From a checkpoint of a small image classifier.
Model: 2.88M parameters, 40-pixel images, arch resnet, norm groupnorm, activation gelu, depths [3, 4, 7, 3], widths [48, 64, 96, 160].
Data: trained on Sentinel-2 satellite tiles (TerraMesh), 145000 training examples, 15.7 epochs.
Rows from block 12 of a small image classifier, named by matrix and row number. Rows with one number belong to one channel. Each number is 500 + 25 x the weight over its row's rms, rounded and kept within 0 to 999. All counts start at 0. Numbers have three digits each. After the name is the row's rms in percent of the matrix's.
After each channel's rows are labels from the 100 images, of 14848, where the channel reaches its highest value: "top examples" is what is common among them; "lies over" is the class under the peak. Only what is clearly more common there than usual is listed. The data: Sentinel-2 satellite tiles (TerraMesh).
# convs0: first 3x3 conv (model.blocks.12.convs.0.weight, 96x96x3x3, each kernel summed), inputs 0-95
# convs1: second 3x3 conv (model.blocks.12.convs.1.weight, 96x96x3x3, transposed, each kernel summed), outputs 0-95

convs0.6 104:495486469468475464501490504471511485478524496491473526540478503472515459462461456517498479455511493452465493497474516491473493515520493514472529486473531487457507480498497491516508505506458539487502521492509527434475527507446522500495566515499520503519528496492476504474464447511524515491
convs1.6 111:494518503507463523495512468461544478483437494467468495479484508512524449535511521498502526490566522471534494515519491508500477498523484510503478457478499479478499447491483525481483495498490507522497494514536498473481535513466485510501497510512522496501437500546461445486504504520460497452
top examples: crops; main land cover: crops; built area
lies over: crops

convs0.3 088:484499512487531451535502503532473502512558471491499479506488456493520511510487509435536505524524481473522467551468499489530430555526496464470490540494495464492467468505528503488468514524529512509477496525443492503496463498523479493520494504502524516507517534527482502485489499505502510493
convs1.3 083:482487499491498528504484560492535478454485468465472540506535518549478496545513483467510501520478498547483524455480524518493507512509479489484532457494516492499460494504511454509545497527498494468499475465506488510531541494472510500488497485478499482494468522452531545491455481468481508469
top examples: built area; main land cover: built area
lies over: built area

convs0.45 116:481468537497568483514466445505505480473535513492488536500485475486530470503497481467512515487523487514454475485494480470467458495484492491496489487569533502488498506503509469496476485527493498468514515483466496550548468489494480498506492474498458457489491491544467472504535511477520462502
convs1.45 121:494512521508447519468506486490508507484426486460475502533487486448500470493507474482493507528546473499522495535528471508516499518483490499469493456499483530506461513567486523449456481461520503465504452537502506506475450499477516473491524486530490481506500524485494510504478501494471499496
top examples: bare ground; main land cover: bare ground; snow or ice
lies over: bare ground

convs0.83 073:528513536470486475486487468508498479440496482490477489449526520481479493517528436512520508491453439498473515489499494461494526491465525484507459457488488457528509450521506507513483510493508482499473489518479481539490513485476541511543494490484482487504463530467490493504472540512486506457
convs1.83 072:476493483517507480536505445503526488501604484512516504494482507472517530475486507526500520518513516474494505495464499459527446481481448486494489515502509544523480465485480504487462497508450506482494523505513490478469478534454517485457492527536510512485533481523478515505477502499490473468
top examples: trees; main land cover: trees; clouds
lies over: trees

convs0.76 106:530502519490497459499452488537462444482527452543508472505527509548502500471510510470512540475498495518433529504567520528523486542508487476505476497496502509497489474493514551482469498504490533519517566501517498514516508491476504483516501490506492519471496506553494507470520510506473507508
convs1.76 101:494511469526518540485499504490483553507472486500504528514469498451516482487528478494482442489513512470533472478488468475487527500491501515532494514519516513524507518543496503501512541513504479432498457502486473502490521479503445507499551467472461452497510490524530490514486461511520451461
top examples: bare ground; main land cover: rangeland; main land cover: bare ground
lies over: rangeland; bare ground

convs0.2 082:482503505525505525499452523562517519519491456471509501508522473482475441478486479502510537522507473491509441516498497500480489523533516515446484509502551533503526506517493474533519491519530496519459511511478489461436478517457479543475506511479510486490486508506502484492500517510446499465
convs1.2 082:497516497486482492544488481502478514544478487474531497506519532530506504480464495512512505520498527496504555505480519495515488505470482495500483452527527506483474457499490483462449546511500476464498421524551457522482473500514495461482540507469507497534461502465466507505497511457477497516
top examples: clouds; main land cover: water
lies over: water

convs0.30 108:506456523477483469512509502508541482481506481523507496510501470520528498526532516506526514501491514468494508477532515504535497514515494533537510483514508472479452456518523556430468518490495497463513528461484480551530487516479525482537524474492496504497527494515543536511492511548444475508
convs1.30 102:470542464527510494480508511516488529478488500486464499530490476482505472536538502471505474510538488510537497537497465484475502515477450547454496515492502506501497515509484517542527521521492455505464484494503506496494490471500460516522563486510468490518493509529450438445508492532532487502
top examples: main land cover: trees
lies over: trees

convs0.90 079:491510466542497486478508469499485468478469480509488472490465520486528477479500488499504455503513563518497528501466499478492486490479474524521552509526529487499513506514537466468489446523496462515475458478509457496500518503463533542513473508498526501504529511461490536486429491510506522464
convs1.90 101:501475504495448503562488491483543508531433496474483508502554495492488541486529517512536473529487487513516522492486509483503475548478485486443496504511505542494462514475523438510459503511513512498515519473516501487487472513474505513494458510479457483503470503525488512554514485494514509464
top examples: clouds; main land cover: crops; main land cover: water
lies over: crops; water

convs0.57 088:484477486522527445464485470518495532495505477484467469519478470515494486498523466489518466491466522501421556485469474487491554530490477480503487512519489505550475484495545511519501457500507517506524518498513483505495507499450490503522519490488536492474470490470528509494449511467490472472
convs1.57 084:480519534511523556461510477485483506506559486452506540500514498493500509507529538477486497536499482510522426523500494493466504513521521501515518502533475550480486522514512481546496475514494476510476482492508473498538515502547476483465454490454523487507518500533482524513488486541531531526
top examples: main land cover: trees
lies over: trees

convs0.85 084:506534493462503461491546470497505543502503517502540488463514484478449535503509452484487511528483505534509467541484456523485490506518529454487464484463495491477472494476506487486511525536453506519539502513483532503557540516499472495482472458468509519477507516509512463468478511480492496480
convs1.85 087:479482491523492488489498469499475533469501481508509505531535478507518480486471512512493539489490526501478482477512480519501515476490544519449522482482476470470491478478524499451480495515480455504494466449500461456498516484493490569485546551485492500517478488472483503535456552512493471464
top examples: main land cover: crops; clouds; main land cover: water
lies over: crops

convs0.12 093:507472473508467486512506518530499460502530507516504488486485449452522513460486478488516497506514482476487483489509466471482533520496488485524492452537537449507426523505470485497472496534472497492481454502499486508538483450495489529546503516497490496480531537501509535462502501444504498472
convs1.12 092:503502475499463489506483460508503553488449485518522456473492504485509467495508517513506514450434514449492443502485523496531493485491461487477513494532487518532511541485491523542489544545470508501516469517488527484509511481469514531498474521514449496502490514522514471495484482511473453487
top examples: clouds; water; main land cover: water; main land cover: clouds
lies over: water

convs0.66 095:523538530514525481475503494501495497488497455543491465569525517462510472483452495492546494458488516517472486522450528501507544514526484494497544475550501478509519479470514532501487521519509529511474506528518497511473478484472533502490481507469522511521510537518468508550496515499492541470
convs1.66 095:521469545495503455503475519491511465505483481490474491501462455435496511539482509493486505505489514532511513504522518514489504515495513512445493516473508553510541476532489474503506455481468510470482493526494502505494536511519492495504455466488562477480458511473471485481490490468456528551
top examples: built area; main land cover: built area; water
lies over: built area

convs0.60 131:488492451514462477485500467481535484478481478513507506490475466488511501567555463507515474506477486510504463500512503490464487525528452508503482510564507504505520541516497461571511483518494489474483469511494481494522441495495525500516468492485507511496473503516514482463493476550471488477
convs1.60 126:507496504503499524453472432458473492494472484465506438452459479499494499498491481504500511502510473509470463490527471489508488511491531458495466488455471529484468491526524525547480480489502496520564509511535494469493488490469508515464524483470479484488482518503510500474493489563508510476
top examples: snow or ice; main land cover: snow or ice
lies over: snow or ice

convs0.61 091:483536511495506522494432513484468507537479465515486505522513472521497496533535489512546494483500547491511507514471480510459487462481511507504527490505525520526560491497494508534495477465475503488488537478466546481481492494452524493542481536519501521506504512499527552445466518483538500480
convs1.61 067:500484487498492485483505537509500526487513519494517507529482536462531526508536513494495501536530515469500484517524480530506556536535507508497489478558516514499478528500476510467501512552476478503546492538531494512507530496468524509495530440459512519505498492530495439502531518502452519552
top examples: main land cover: crops
lies over: crops

convs0.95 111:464502477487489479513577479545501520499467505494507488520499502509506470506481496493480481458489526500532533483501483515499484507482499500455485532560475526539495499482549458443493499502506511493469467492470472494501526490505491548523460499548502527475513495549494517490495475536544490477
convs1.95 116:499516488483476456556506496496583545517425455491501490489478500511528508474491472499469500502498494520493499502488490479499496519519434507519508476497480488465499494478510476511483482527506510538515538496548491514501477487455455521474453494513486527502479488523473504527467504499515496462
top examples: clouds; water; main land cover: water; main land cover: clouds
lies over: water

convs0.36 091:490488529485466520519506492446544513490520442493472493495508490508481465514515496483507470475489470508496466517451444447502467494541510480499509517485529482464469506474472466507503476474564518488471474478433496491513534472500478539496457511491513497506517499508524506485496506507476496469
convs1.36 105:519486502489488539496486443517515481475509479529470528488504470526505516476491504471502492481543552510531530515517511537510487492483530523458489476513487476510484539492480502489425515491495491435517523479456527462476498488471513509522487522471498498523450486495507462496481496513457449489
top examples: trees; main land cover: trees; clouds
lies over: trees

convs0.32 099:492512495534532528530488475484510530497482476510517494532483506493520481556503475489508497532508477456480577457539520481504511492508492489488476483512528481482530496518494516450483536518490502482524517457494523504466509563544500494509504475525465503483497482527498519448478499543492474549
convs1.32 095:467523499495504479491512494493535456493496505488490477500505504497501532517489516481497505527554493510546463525477493533463503508496486523549500495476475523478473508506536494547539491505512478486457473514552505522510522479459490557509550480486452491520507523529469427500507472502489498462
top examples: bare ground; main land cover: bare ground
lies over: bare ground

convs0.41 088:555488469483472489503520475492469495461499509479506488480478476510500506480540517542515545510496531515527491487541535495484531464462487513531494503458527529488501513510459503509478461487439518506494499498469504546513525498464503524551565464508513496482489488529512498529488482532473481472
convs1.41 081:493521550474468512498501492513481498506523500521499515459475492455486436489493483494518507499515481489514449499506462539495507521496454529482508472490526434497477472493466540444493543500513491518499492492487500499500447510542483524480495517440461506503512482525452522496498497515477467484
top examples: bare ground; main land cover: bare ground
lies over: bare ground

convs0.70 095:472501476489493481508514518528493503479532518497439469479523518483512489483464507525476529483522478535477513495474522507524509500503480535537455516458516476490488525510495517532492520510461484514457491472479460528464445468471474485496469480511485442468475469493495474521528514533457478468
convs1.70 096:493539507511502491501495460477503419466462486477457481452505492447498486480540476449515528513502501455525523508466514514514482548511484505504500473476525491535501497485436503443458504505475503503472526446481493503516488489464518475483507489483490506519491512493470493512493494493486515489
top examples: trees; main land cover: trees
lies over: trees

convs0.84 087:459478503472514489545463497493484506505539521513487476477517470477498488446497501490476474529514457472416475526491499498450495537440468460503551495494496498499490516504499451515451494526510491525508519476532500477492477472489530499488484465480520489495525516518498482517478487463495504520
convs1.84 084:493536459483473541525504512522488490471587501494511501538520518513502458460484453483502475447499516515483472499519510520529512493488447485472501501515507518495471509488518499546503510488493466466475450501468469525498501522501492499494493515467498479484520500492516529463459445499472533518
top examples: water; main land cover: water; clouds
lies over: water

convs0.79 105:510505507499517509499492580489464468509490553452497541473540507500471493483517487468501472496450482480483480475496477513505469530484518489517513469468508483477474470528497540502494493482510518459494467510514555519490500504471499473497497533496513517453495515501491480469561506449533526511
convs1.79 092:515523497495487504465453477488489446511485484506502503522505475486495542507526530488492508450540497514503485530520511516486516486485546515465501453480497555510518457467504500441519538484514494527549472505521474486495505495500522499502554477494510542507519510532466449534479499502513550497
top examples: water; main land cover: water
lies over: water

convs0.4 126:509510492458517478538481445514495501516512466483457486479527456485503513522495513528519504507566510523523515466535539522534490461534515472495497531457523526517501516506479480489497532503454525509495445511473504471513501471513493435507504497536519516514485487489526502461524476507543510512
convs1.4 119:470557494494484517484508497518521522471446474484530522534538486473524487460514473487502485497516448485499488513490450516455500503508485501504483440518495496522459507483489553481489502508481492463531478473519501517473529514472468530533540448508474484502499512483534496502526503518498452466
top examples: bare ground; main land cover: bare ground; main land cover: rangeland
lies over: bare ground; rangeland

convs0.46 083:482480487501483508500471467452514518466526491555483481503492471508539531505506474516490545498475540483528493450464537498529497473494532502507548478491491503517470496487503450497506455489472546545495491521461509522477521488462515512510496519496474486511473508499496477439482464497480529459
convs1.46 082:521521482564570553516480534497515481483472507497471497511524485488503530484495540479480467513479482507479527505518531486508518477487472461477486489447469480458491509546536518537479496503534507495518489521536494517488514523506544513498491457520531509511540514483491532542517509521489482473
top examples: crops; built area; main land cover: crops
lies over: crops

convs0.7 093:512462521489515488477531489538515483460516530552506526510461521516505475521517501457509515476496509524551557485538533504481517523511477500489473522516473513483475472484516516486522484510473459485520517493485481521516519479486522450524522482553487510503477504492564495527467544542524508486
convs1.7 098:492546504523530490506511501512524552470440466485501504516501502490528500498531501503461474520563511472506485506492492514509494523497517554521501462468529500517503543531485510512505542504529495496505483504515506526504477472520451521529520474504471426534515537541484526487474454501494486514
top examples: bare ground; main land cover: bare ground
lies over: bare ground

convs0.75 075:473494514497526524516499486511514519525461494463526538503554485507527471480463468479489475511480449491497522509529492498492469500522502442502454541476477525496495511477545485451531521478514501506536473475512486507538519459470513477492447475556504501482500488517503543516541511513492487500
convs1.75 096:500513531519499464549496497534534539516437481477519478479519503533518537525514486509479494470520549470502490504479455501510504487529502503540504512514487512494538516435532495485492518483490479447493522530531478501487481514512459431494523462474519482518486474497501507474484515528493466494
top examples: clouds; main land cover: water
lies over: water; clouds

convs0.9 114:489524527484474473531476500482533475507491525523494530499517514482503500558533507522512537496523511550510497562497479484509527538491510511506496510476541512496536489519477530550494475543478488522489539462523528529478515468463512467486509532519504500505531550500466524466496509531498447496
convs1.9 101:491567515524505513468504498513470499502508462514474499479431477485523461476501499479512489456516489432519493528496504539499518518505479545465519466508495505526516482492471503463458511480498495457510484531525470520550479482508472515470501452501485501524461493506540466482497508492473484497
top examples: main land cover: crops
lies over: crops

convs0.33 083:498507475468518492524470484516498503494471503500521502530510487455516480456494498499539488483465533533496518478493493457491541434493490479492529481516523510461487492506493486520540579536449469516509485469513490486448460490467513491498465518512455516498481486500483512515525541516524509527
convs1.33 080:501492533487508500487501542499469486494482444496487475527481488505499490518484541509486519488521507489492489520477505525489506535521504511526485447500512555522534501519470514439529490511489473476539497503441466488501505494521518541526516493504534552530489529505502461555497450449484524479
top examples: built area; water; crops; main land cover: built area
lies over: built area

convs0.22 101:495495500468488468472448480529474520523476472454463512526495481471524476461547532473506550504572493507485469502480505486498544503486494515528482537547499506453505511516516488503495514497479485521520525498508482502489499481489481501495511483500492554468492571551475485514488522495500500476
convs1.22 104:498487491479518473515468513463471496521493489503556511530516487440483501522455476500506553491544482478484506473460499555509528493488520519437508482464500473522519485448462506449499503486483479487497488501471485481482463496480498502496489474527519545494495498474519511504488470449477517478
top examples: built area; main land cover: built area; water
lies over: built area

convs0.28 100:518493470512539494543524492547510510481470488477459496480526487516508486455483508460543535461446498502489513489525457520504487510482505471483503537494473488482518463483515492458472450499483461471503485501519496482478484511456487537476468528491458516520521525472503510471490506540459518530
convs1.28 089:469508527518473511436500470500437538474466458444440468534498504486524492502494486497484507489511509508531494486486475500519506518514483520495494514541528514498519509501485469473482463485480536531517488473502504527462552490477527497485496508506508484538451488473453457497457502481497498498
top examples: main land cover: rangeland
lies over: rangeland

convs0.42 094:492504468499495500548495454494463477499474460495507488478515509488513501498482516527505553482496527488508449472509473479544483524472495471479505480538493464530472488453528514510486481505455440516515482519493485539484542491495535482504496515515427526463506487504483497482479512497552523517
convs1.42 093:518520503534529501543480480523525526478429517469560480463482487505534501476508515467523444520519525467476509516497465531478484512513509465498523494525507489518529529546495562529492514494506501490499483472503506505482503456442483489524468499493514498482458504498495481493492466470475486477
top examples: bare ground; main land cover: bare ground
lies over: bare ground

convs0.52 104:520483504502473535542508529492501489526509499483498519493524486512476506536513466535507496481498505477566514495552563537507496485503484502507462538452509533507552460522549513505517474461533493463516541482499544477474498500467488495474516487512514515506512520522524539483511471502467483521
convs1.52 111:478536507523479510442528480494480537460489516473513496509525519497533513484564505497497465490521478477496505522508433534502515510491481523498513440496478496489450481505458516441487520504480520483500465488502484524535513517471475507506531523502479525534515541503486455491499533539500487487
top examples: main land cover: rangeland
lies over: rangeland

convs0.40 092:562500501479512461448503508545498499518493466490467513530514515452504517493493532514531511469503472516501485489454498457503518545469522520497504458497509549514478495506499537534465495512500481519467507527484477546539501483509488531532507496521494515535489552550477489476491535476502487480
convs1.40 092:469485468513456477501488525494473490484501527522474502515484515472466471535476497490481479473501531525485512469508531562499503498472513518505529586504507475464548479526507479450499479503499519456497482523521468510473466514527506494498470473470478494493465516462452493496474490520512524486
top examples: built area; crops; main land cover: crops; main land cover: built area
lies over: crops; built area

convs0.54 098:518475497452501507506488459515464572519493544482481500499509506492484504496476504498481526516485527515492527485507481493513467504486486473495468482548513503542495506510569484484528510522492530495473473505466478476531462510484527484477479524471446462481490451476454494535471510468514532509
convs1.54 106:492527512544473479505463487508495492496476507498446540504462453461502492503487509492494496489549563514534516492525522504512483483490530497479519521538525508491534438498470501447470525490491462423452508471480479476517525505480492483520486494475516494467491477503506515507493500501473480521
top examples: clouds; water; main land cover: water; main land cover: clouds
lies over: water; clouds

convs0.23 098:524526497526443516503562499528481507500514541492493525479490543503504484493478511491525521490519513492510465498468492508480485540505524500492492510501485518502544541525473553494518533497513501527469522505498470479550479441484531490503481505545550523473497486491440524493508550482529496524
convs1.23 093:444509492491503462494489551489490531532468497524515497512462495478506514517515502490511512484479522472494514498493487485533504478517459512482480389521525483512459473509458487481468481495498508468500511486460475443471472473506492496500512461468483534495495478470529506494482496524465505503
top examples: crops; main land cover: crops; built area
lies over: crops

convs0.5 133:509482491576494515465503523558494484487529511490490522473479513494471472492441493471495540488491492478491499529496513497521486540500525510490457528518500497517517495525511492479506518500540496509475532500474486487500473524455525519496444546532550489473500515495486528486513557531528527536
convs1.5 096:504466531493485505503447508488514500487465498524503507518550538529498523488522526533504506510481515482486555478507455511463479461492463498511485407511514523482457506499481498509542520497502496531510510530487475490474509462510469542503511465499472489515485525482458483527476511482471508459
top examples: crops; main land cover: crops; built area
lies over: crops

convs0.71 116:505551524516446506486515493456500521514494492490490440497474490532487493511552529500542515507555499560522481490518521560514520488507513506501502528493517541512541496515499488517463481479493494525448505469461555530521497494522499484479514514500482473474502505555495513485510518526483492508
convs1.71 135:481544492494504493484483476467463477500439475476519518508489477465495458483522495499504492479508491463508480539503439487506500516500449536466492460511517495497488480488442514454455499502474494458510469530507490489507477499488486501499504456488457489497473487519497447486493474542500450473
top examples: crops; main land cover: crops
lies over: crops

convs0.56 089:527508502469493493500467501532487518496495488495468509462503492525473473493526464486550519482492465454519537508453494449528500515509488507479461516556516455578500509488528450507481521480524462520512456521498475529473483497482491512495496484542499516505497491503521497465463508480509461491
convs1.56 090:454469437514477476473509528510490536523516473470453496482477472481477500510529517498498497525502502522480495539547504487469469541534474513515532450535503507490531503475480481552480493486490488480483472531497500500482499471495519441505452493483480525528470494475478486511520481550500495510
top examples: clouds; water; main land cover: water
lies over: water

convs0.26 084:490523517466534475518462484504502470463482514504483465543513504515501499463502489501518516441447486495493510499497502509512524493498510486508520457459495484535500527485499454505532502493487467459504471533505562442515485525542522501503510464489540543504501467474472461471468489483508533510
convs1.26 092:476472519487491512482479552516459464494476517492543529485488494491493508499499511519520509487509475514476502508540481487442500479503521456545490468512512456556479487492498478464524501544511496497486521510495481594510490499473486502523525499555506478494507518496540530460486481489526500473
top examples: bare ground; main land cover: built area
lies over: built area

convs0.92 079:537490508528489482528525502510518539482456429528469486519470471504516499486529476472531491524511499532530512535462480495508502465524504482503528516504496460523483507530554463480504461520473537474489485518566479517539520527523513493515473477504514504539492459481473513496522529495495511504
convs1.92 088:455531496500503458470488507530535541531466507434461528456476499462522515539535514527533518492523478496493467503508482521506524537526450495456518486512521525474518513491504492530473525513494506529483501455484498507505458506480477537465508502475492522518475496493487495526453490504516495463
top examples: clouds; main land cover: water
lies over: water

convs0.64 110:468496507529509499472483505542486519530478467511556485484514473455505436487504500479491500495457484472498473526468500538529487471532484483476467479487539506515522516491515467488492459498494512559561484478498526485519494522480432525485489484472521514505493482463503479524508532511485476500
convs1.64 120:479511489520503431529511543532495491481523479490559441527544498464510497490515495515513509491536517532518507481511522527487490511515497500511507445455550503518482498521491485486485543469469502540534500547516511499456471544508478516511487512511516498508455508523482481510502522462472481505
top examples: main land cover: crops; flooded vegetation; main land cover: flooded vegetation
lies over: crops; flooded vegetation

convs0.13 097:506503511473495471509491478511504492478492496490499551497514496484531470453495536485506497477511477509482507441466499474503512564468527472494511448494488499469474505512501530521488571467468499513493518495490472581488490467540494512487460459499501488499492559512475482485491474502515504486
convs1.13 102:499497507498524501478502554484496516507524507519464463540462497476498487517486481487501475491488481468501493503488499543499471530528538466510530567463481449525571515486499451499507441498501478477501497491494488511484532475507505475503477491505504459504499540520522491460493509481496555537
top examples: built area; main land cover: built area; water; crops
lies over: built area

convs0.34 090:485432483515491499485487473491478515488479449546488512458464490491480519499469493460462462490501535475470515461497496506485471537477478530511478510499467471507489475473510493469538548493474499451485534535501495472453495508495493511474478511458490480502521467499555499473508496485486508532
convs1.34 086:511506496488486510498496461465531476468497476504496435473535463497484470513504496516496505483483526509517521535518506499492501491499524553477451510461500491433498455532482525450498468490472490482469479467525524458525492527492506493500491512472480505468493511495469488496514495501517445571
top examples: main land cover: rangeland; main land cover: trees
lies over: rangeland