Weights of a small image classifier.
Model: 2.88M parameters, arch resnet, norm groupnorm, widths [48, 64, 96, 160].
Training: soap at rate 0.0042, held-out accuracy 83%.
Data: trained on Sentinel-2 satellite tiles (TerraMesh), 145000 training examples, 15.7 epochs.
Rows from block 7 of a small image classifier, named by matrix and row number. Rows with one number belong to one channel. Each number is 128 + 24 x the weight over its row's rms, rounded and kept within 0 to 255. All counts start at 0.
After each channel's rows are labels from the 100 images, of 14848, where the channel reaches its highest value: "patch colour" is the nearest of a few named colours to the mean colour under the peak. Only what is clearly more common there than usual is listed. The data: Sentinel-2 satellite tiles (TerraMesh).
# convs0: first 3x3 conv, stride 2 (model.blocks.7.convs.0.weight, 96x64x3x3, each kernel summed), inputs 0-63
# convs1: second 3x3 conv (model.blocks.7.convs.1.weight, 96x96x3x3, transposed, each kernel summed), outputs 0-95

convs0.25 [137 113 133 138 110 106 108  92 125  95 120 122 113 145 164 137 132 153 137  99 124 150 135 148 159 140 125 120 115 123 113 125 151 116 128 106 122 168 136 137 141  83 154  98  93 111 117 167 118 185 133 140 106 224 128 163 119 110 161 109 115 147 139 137]
convs1.25 [122 122 153 121 144 204 153 126 120 123 108 109 119  96 116 100 129 142 119 124 117 136 104 119  79 147 144 139 119 119 137 125  90  95 155 117 113 131 113 147 103 115 105  86 160 130 156 143 104 108 137 178 130 146 125 107 134 117 131  80 140  99 119 137 135 123 120  83 109 125 122 165 140 140 134 118 122  80 130 130 184 107  92 138  91 109 157 175 146 104 136  81 150  82 154 147]
patch colour: pink

convs0.56 [127 121 112 143 120 124 148 105  81 145 145 129 128 135 146 138 121 146 104 166 143 156 106 147 142  98 136  96  89 135  88 105 146 164 154 147 143 133 150 160 112 131  85 126 159  91 122 143 110 116 155 137 198 165 128 122 107 112 143  84  84 130 119 147]
convs1.56 [159 106 159 121 127 131 156 129 139 120 218 115  99 141 129 138  66 130 127 106 117 123 124 143 132 139 113 146 153 121 124 176  90  91 179 118 132 110  89 123 142 124  92 117 113 101  96  98 113 132 130 155 127 111 118 105 111 102 124 152 131  92 128 163 127  96 136 116 105 118 135  90 141 153 126 167 135 108 142 119 144 130 127 133  75 123 141  92 101 112 146  94 164  95 115 107]
patch colour: pink

convs0.71 [129 146 134 107 110 125 126 121 142  92 116 135 169  87 103  71 175 121 141 107 140 169 130 114 117 185 112 112 120  99 103 108 149 147 155 166 125 125 136 121 108 125 123 131 150 152 108 117 126 102 165 120 161 144 119 193 133 107 160 147 149 124 101 132]
convs1.71 [101  98  98 154  82 186 137 163 155 131 150 121 127 111 126 118 183 115 103 153 115  98 113 109  90 131 145 137 134 138 119 170 146 178 111 138 136 107 106 148 145 119 142 113 133  86 104 133 137 138 128  93 126  93 113 152 139 110 140  94 112 153 129 124 176 150 124 123  95 121 124 123 140 103 112 176  91 124 151 136 133  94 125 123 127 145  88 159 127 134 156  92  70 103 140 114]
patch colour: white; pink

convs0.70 [131 157 127 108 125 138  81 101 119 114 121 126 108 150 105 140 133  96 132  92 174 130 111 128 111 110  63 102 166 150 150 124 124 155 122 119 135 128  77 130 117 124 126 116 168 132  92 130 141 166 157 169 130 131 100 130 115 118 143 183 133 141 170  97]
convs1.70 [123 132  96 142 145 146 124  80  96 105 117 104 146  82 128  87  97  97 106 139 123  94 136 101 124 113 165  98  95  85 130 217  94 130 149 136 136 151 123 123 120 135 136 123 104  94 133 118 124 131 106 105 107 108  81 127 127 143 109 146 139  96  99 112 159 114 119  89 115 146 120  87 154  98 126 130  89 127 144 149 105 120 154 129 108 130 132 137 132 126  99 159 172 114 105 110]
patch colour: black

convs0.44 [157 117 130 130 144 105 112 140 106 106 107  93 113 167 129 104 141 114 145  92 121 121  99 112 127 164 131 155 130 160 150 103 142 148 138 114 138 155 129 145 120  99 121 145  59  84 133 140 100 122 140 132 156 170 106 199 163 127  98 138 142 154 143 123]
convs1.44 [150 135 103 145 144 157 184 170 115 161 120 122 106 142 122 158 118  96  87 175 117 124  89 103 102  98 162  87 107 102 138 108 106 122 117 141 129 122 143 138 119 106 127  97 155 119 136 118 126 108 112 157  95 129 120 148 116 149 128 129 169 116  97  69 106 162 154 147 170 140 127 128 136 115 144 163 123  98 111 152 117 125 115  98 121  99 150 182 123 138 128  91 124 114  81 151]
patch colour: pink; orange

convs0.47 [127 109  98 115  97 121 126 126 118 158 127 161 144 141 170 161 109 102 154 104 121 150 126 117 111  78  96 108 106 118 170 122 157 176 172 142  82 138 109 153 123 110 107 147  90 161 113 120 161 124 128 116 105 128 105 123 116 104 129 122 141 110  97  79]
convs1.47 [161 151 111 159 146 135 160 148 138 130 114 141 124 105 115 131 162 138 158 108 113 134 105  93  98  97 160 119 139 117 124 115 165 184  91 133 131 122 106 182 124 139 128 142 138 111 105 144 114 101 134 130 105 138  97 180 125 113 119  93 145 169 138 109 135 146 153 154 115 122  81 109 160 157 107 131 161 137  93 126  86  77 129  95 102 117 131 146 101 180 146  98 105 135 111 112]
patch colour: white

convs0.84 [143 118 148 109 129 116 116 164 147  92 123 121 110 114 144 173 101 124 126 141 149 116 156 105  96 133 125 104 106 119 116  70 165 152 101 165  94 111 153 123 173 141 129 118 104 144 158 112 165 106 167 159 119 130 172 141 133 116 156 119 123 144 181 118]
convs1.84 [115 115 136 155  98  98 126 121 113 139 170  90  73 111 106 138 110 108 128 109 121 146 115 131 152 106 156 148 150 158  86 183 130 102 120 119 158 114 167 139 151 153 157 118 137 147 112  98 162 103 140 145 147 109 119 144  80 143  81 129 146 104  96 111 144 131 102  74 145 105 122 146 110 123 105 169 112 154  99 152 117 141 117 118 107  94 122 157 125 162 115 128  90 144  99 105]
patch colour: pink; white

convs0.58 [162 130 123 161 123 100 129  93 123 108 167 139 149 145 139 139 110 151  98 126 189 143 118 111 103 125 163 100 109 143  97 113 128 156  98 131 133 171 175 133  93 172 117 128 109  94 152 123 101 106 111 104 185 136 120 127 120 129 111 140 151 115 132  94]
convs1.58 [128 106 131 118 111 171 127 130 115  89 160  79  86 103 155 139  90 133 115 117 123 140 142 176 121 143  82 149  84 118 141 124  97 129 122 103 132 152 100 102 120 111  95  93  98 140 122 115 115  92 136 126 108 107 115  61  91  95 107 120 129 124 114 120  81 134 135 129 126 134 131  88 150 174 145 140 159 111 112 113 122 169 129 141 122 148 142 127 128 121 113  74 159 128 111  91]
patch colour: pink

convs0.53 [172 160 148 176 151 141 134 132 148 123 141 175 124 149 100  93 102 101 145 100 127 147 125 119 145 122 153 126 127 122 107  97 119 102 116 127  86 132 167 136 108 176 114 126 122  63 112 140 129 129 135  99 122 126 170 123 116  74 110 110 141 140 140 160]
convs1.53 [ 96 147 160 104 130 130 150 135 138 136  97 122  80 109 129 132 108 103 136 111 104 148 137 116 116 158 130 130 121 113 128 107 130 126 127 120 105 173 103 110  99  91 141 134 122 159 159 124 132  92 114 178  94 119 115 120 133 115 138 101 134 105 142 142 153 167 163 163 146 158 146 154 134 106 102 162 127 129 179 166 155 198 125 112 119 146 103 109 121 122  74 102  82 147 119  91]
patch colour: white

convs0.79 [106 130 122 131 131 132  83 141 119 162 161 142 141 155 104 110 145 138 119 103  99 113 107 124 134 181 140 126 135  60  96  95 149 100 129 143  89 108 165 108 151 156 124 139 134 152 165 124 126 106 103 110 129 145 163 134 117 141 149 127  92 100 174 100]
convs1.79 [142 134 140 125  94 144 131 127 113 198 162 106 141 123 102 100 123 127 119 142 135 130 197 167 157 175 159  98  89 143 113 123  83 122 136 109 127 128 112 111 120 103 134 129 138 119 150 108 119 127 115  80 106 148 129 153 108 135 128 100 120 123 119  94 122 165 104 121 109 136 157 100 129 101 111  95 114 152 117 124 148 141  84 103 103 119 158  70 126 107 105 102 144 180 137 123]
patch colour: pink; white

convs0.42 [166 113 153 107 136 145 116 118 122  94  98 104 152 141 131 123 163 101 175 110 114 107  80 130 143 127 146 142 146  92 157 136 166 149 145 142 139  98  93 134 142 142 171 127  78 154 132 109  87 117  68 125 140 125 107 141 120 124 131 117 121 114 107  83]
convs1.42 [174 121 106 129 130 180 151 156 112 193 101 119 156 166  82 107 108 116 130 161 129 125  89 146 119 103 128 105 129 107 125  88  85 136  83 158 104 130 136 120 112 135  97 170 170 116 149 135 123 183 124 162  82 145 123 120 158 138 112 104 124 115 131 114 127 113 118 165 146 159 155 126 119 103 149 110 120 119 116 106 159 101 145 141 131 122 122 138 135 132 131 146 162 131  85 140]
patch colour: black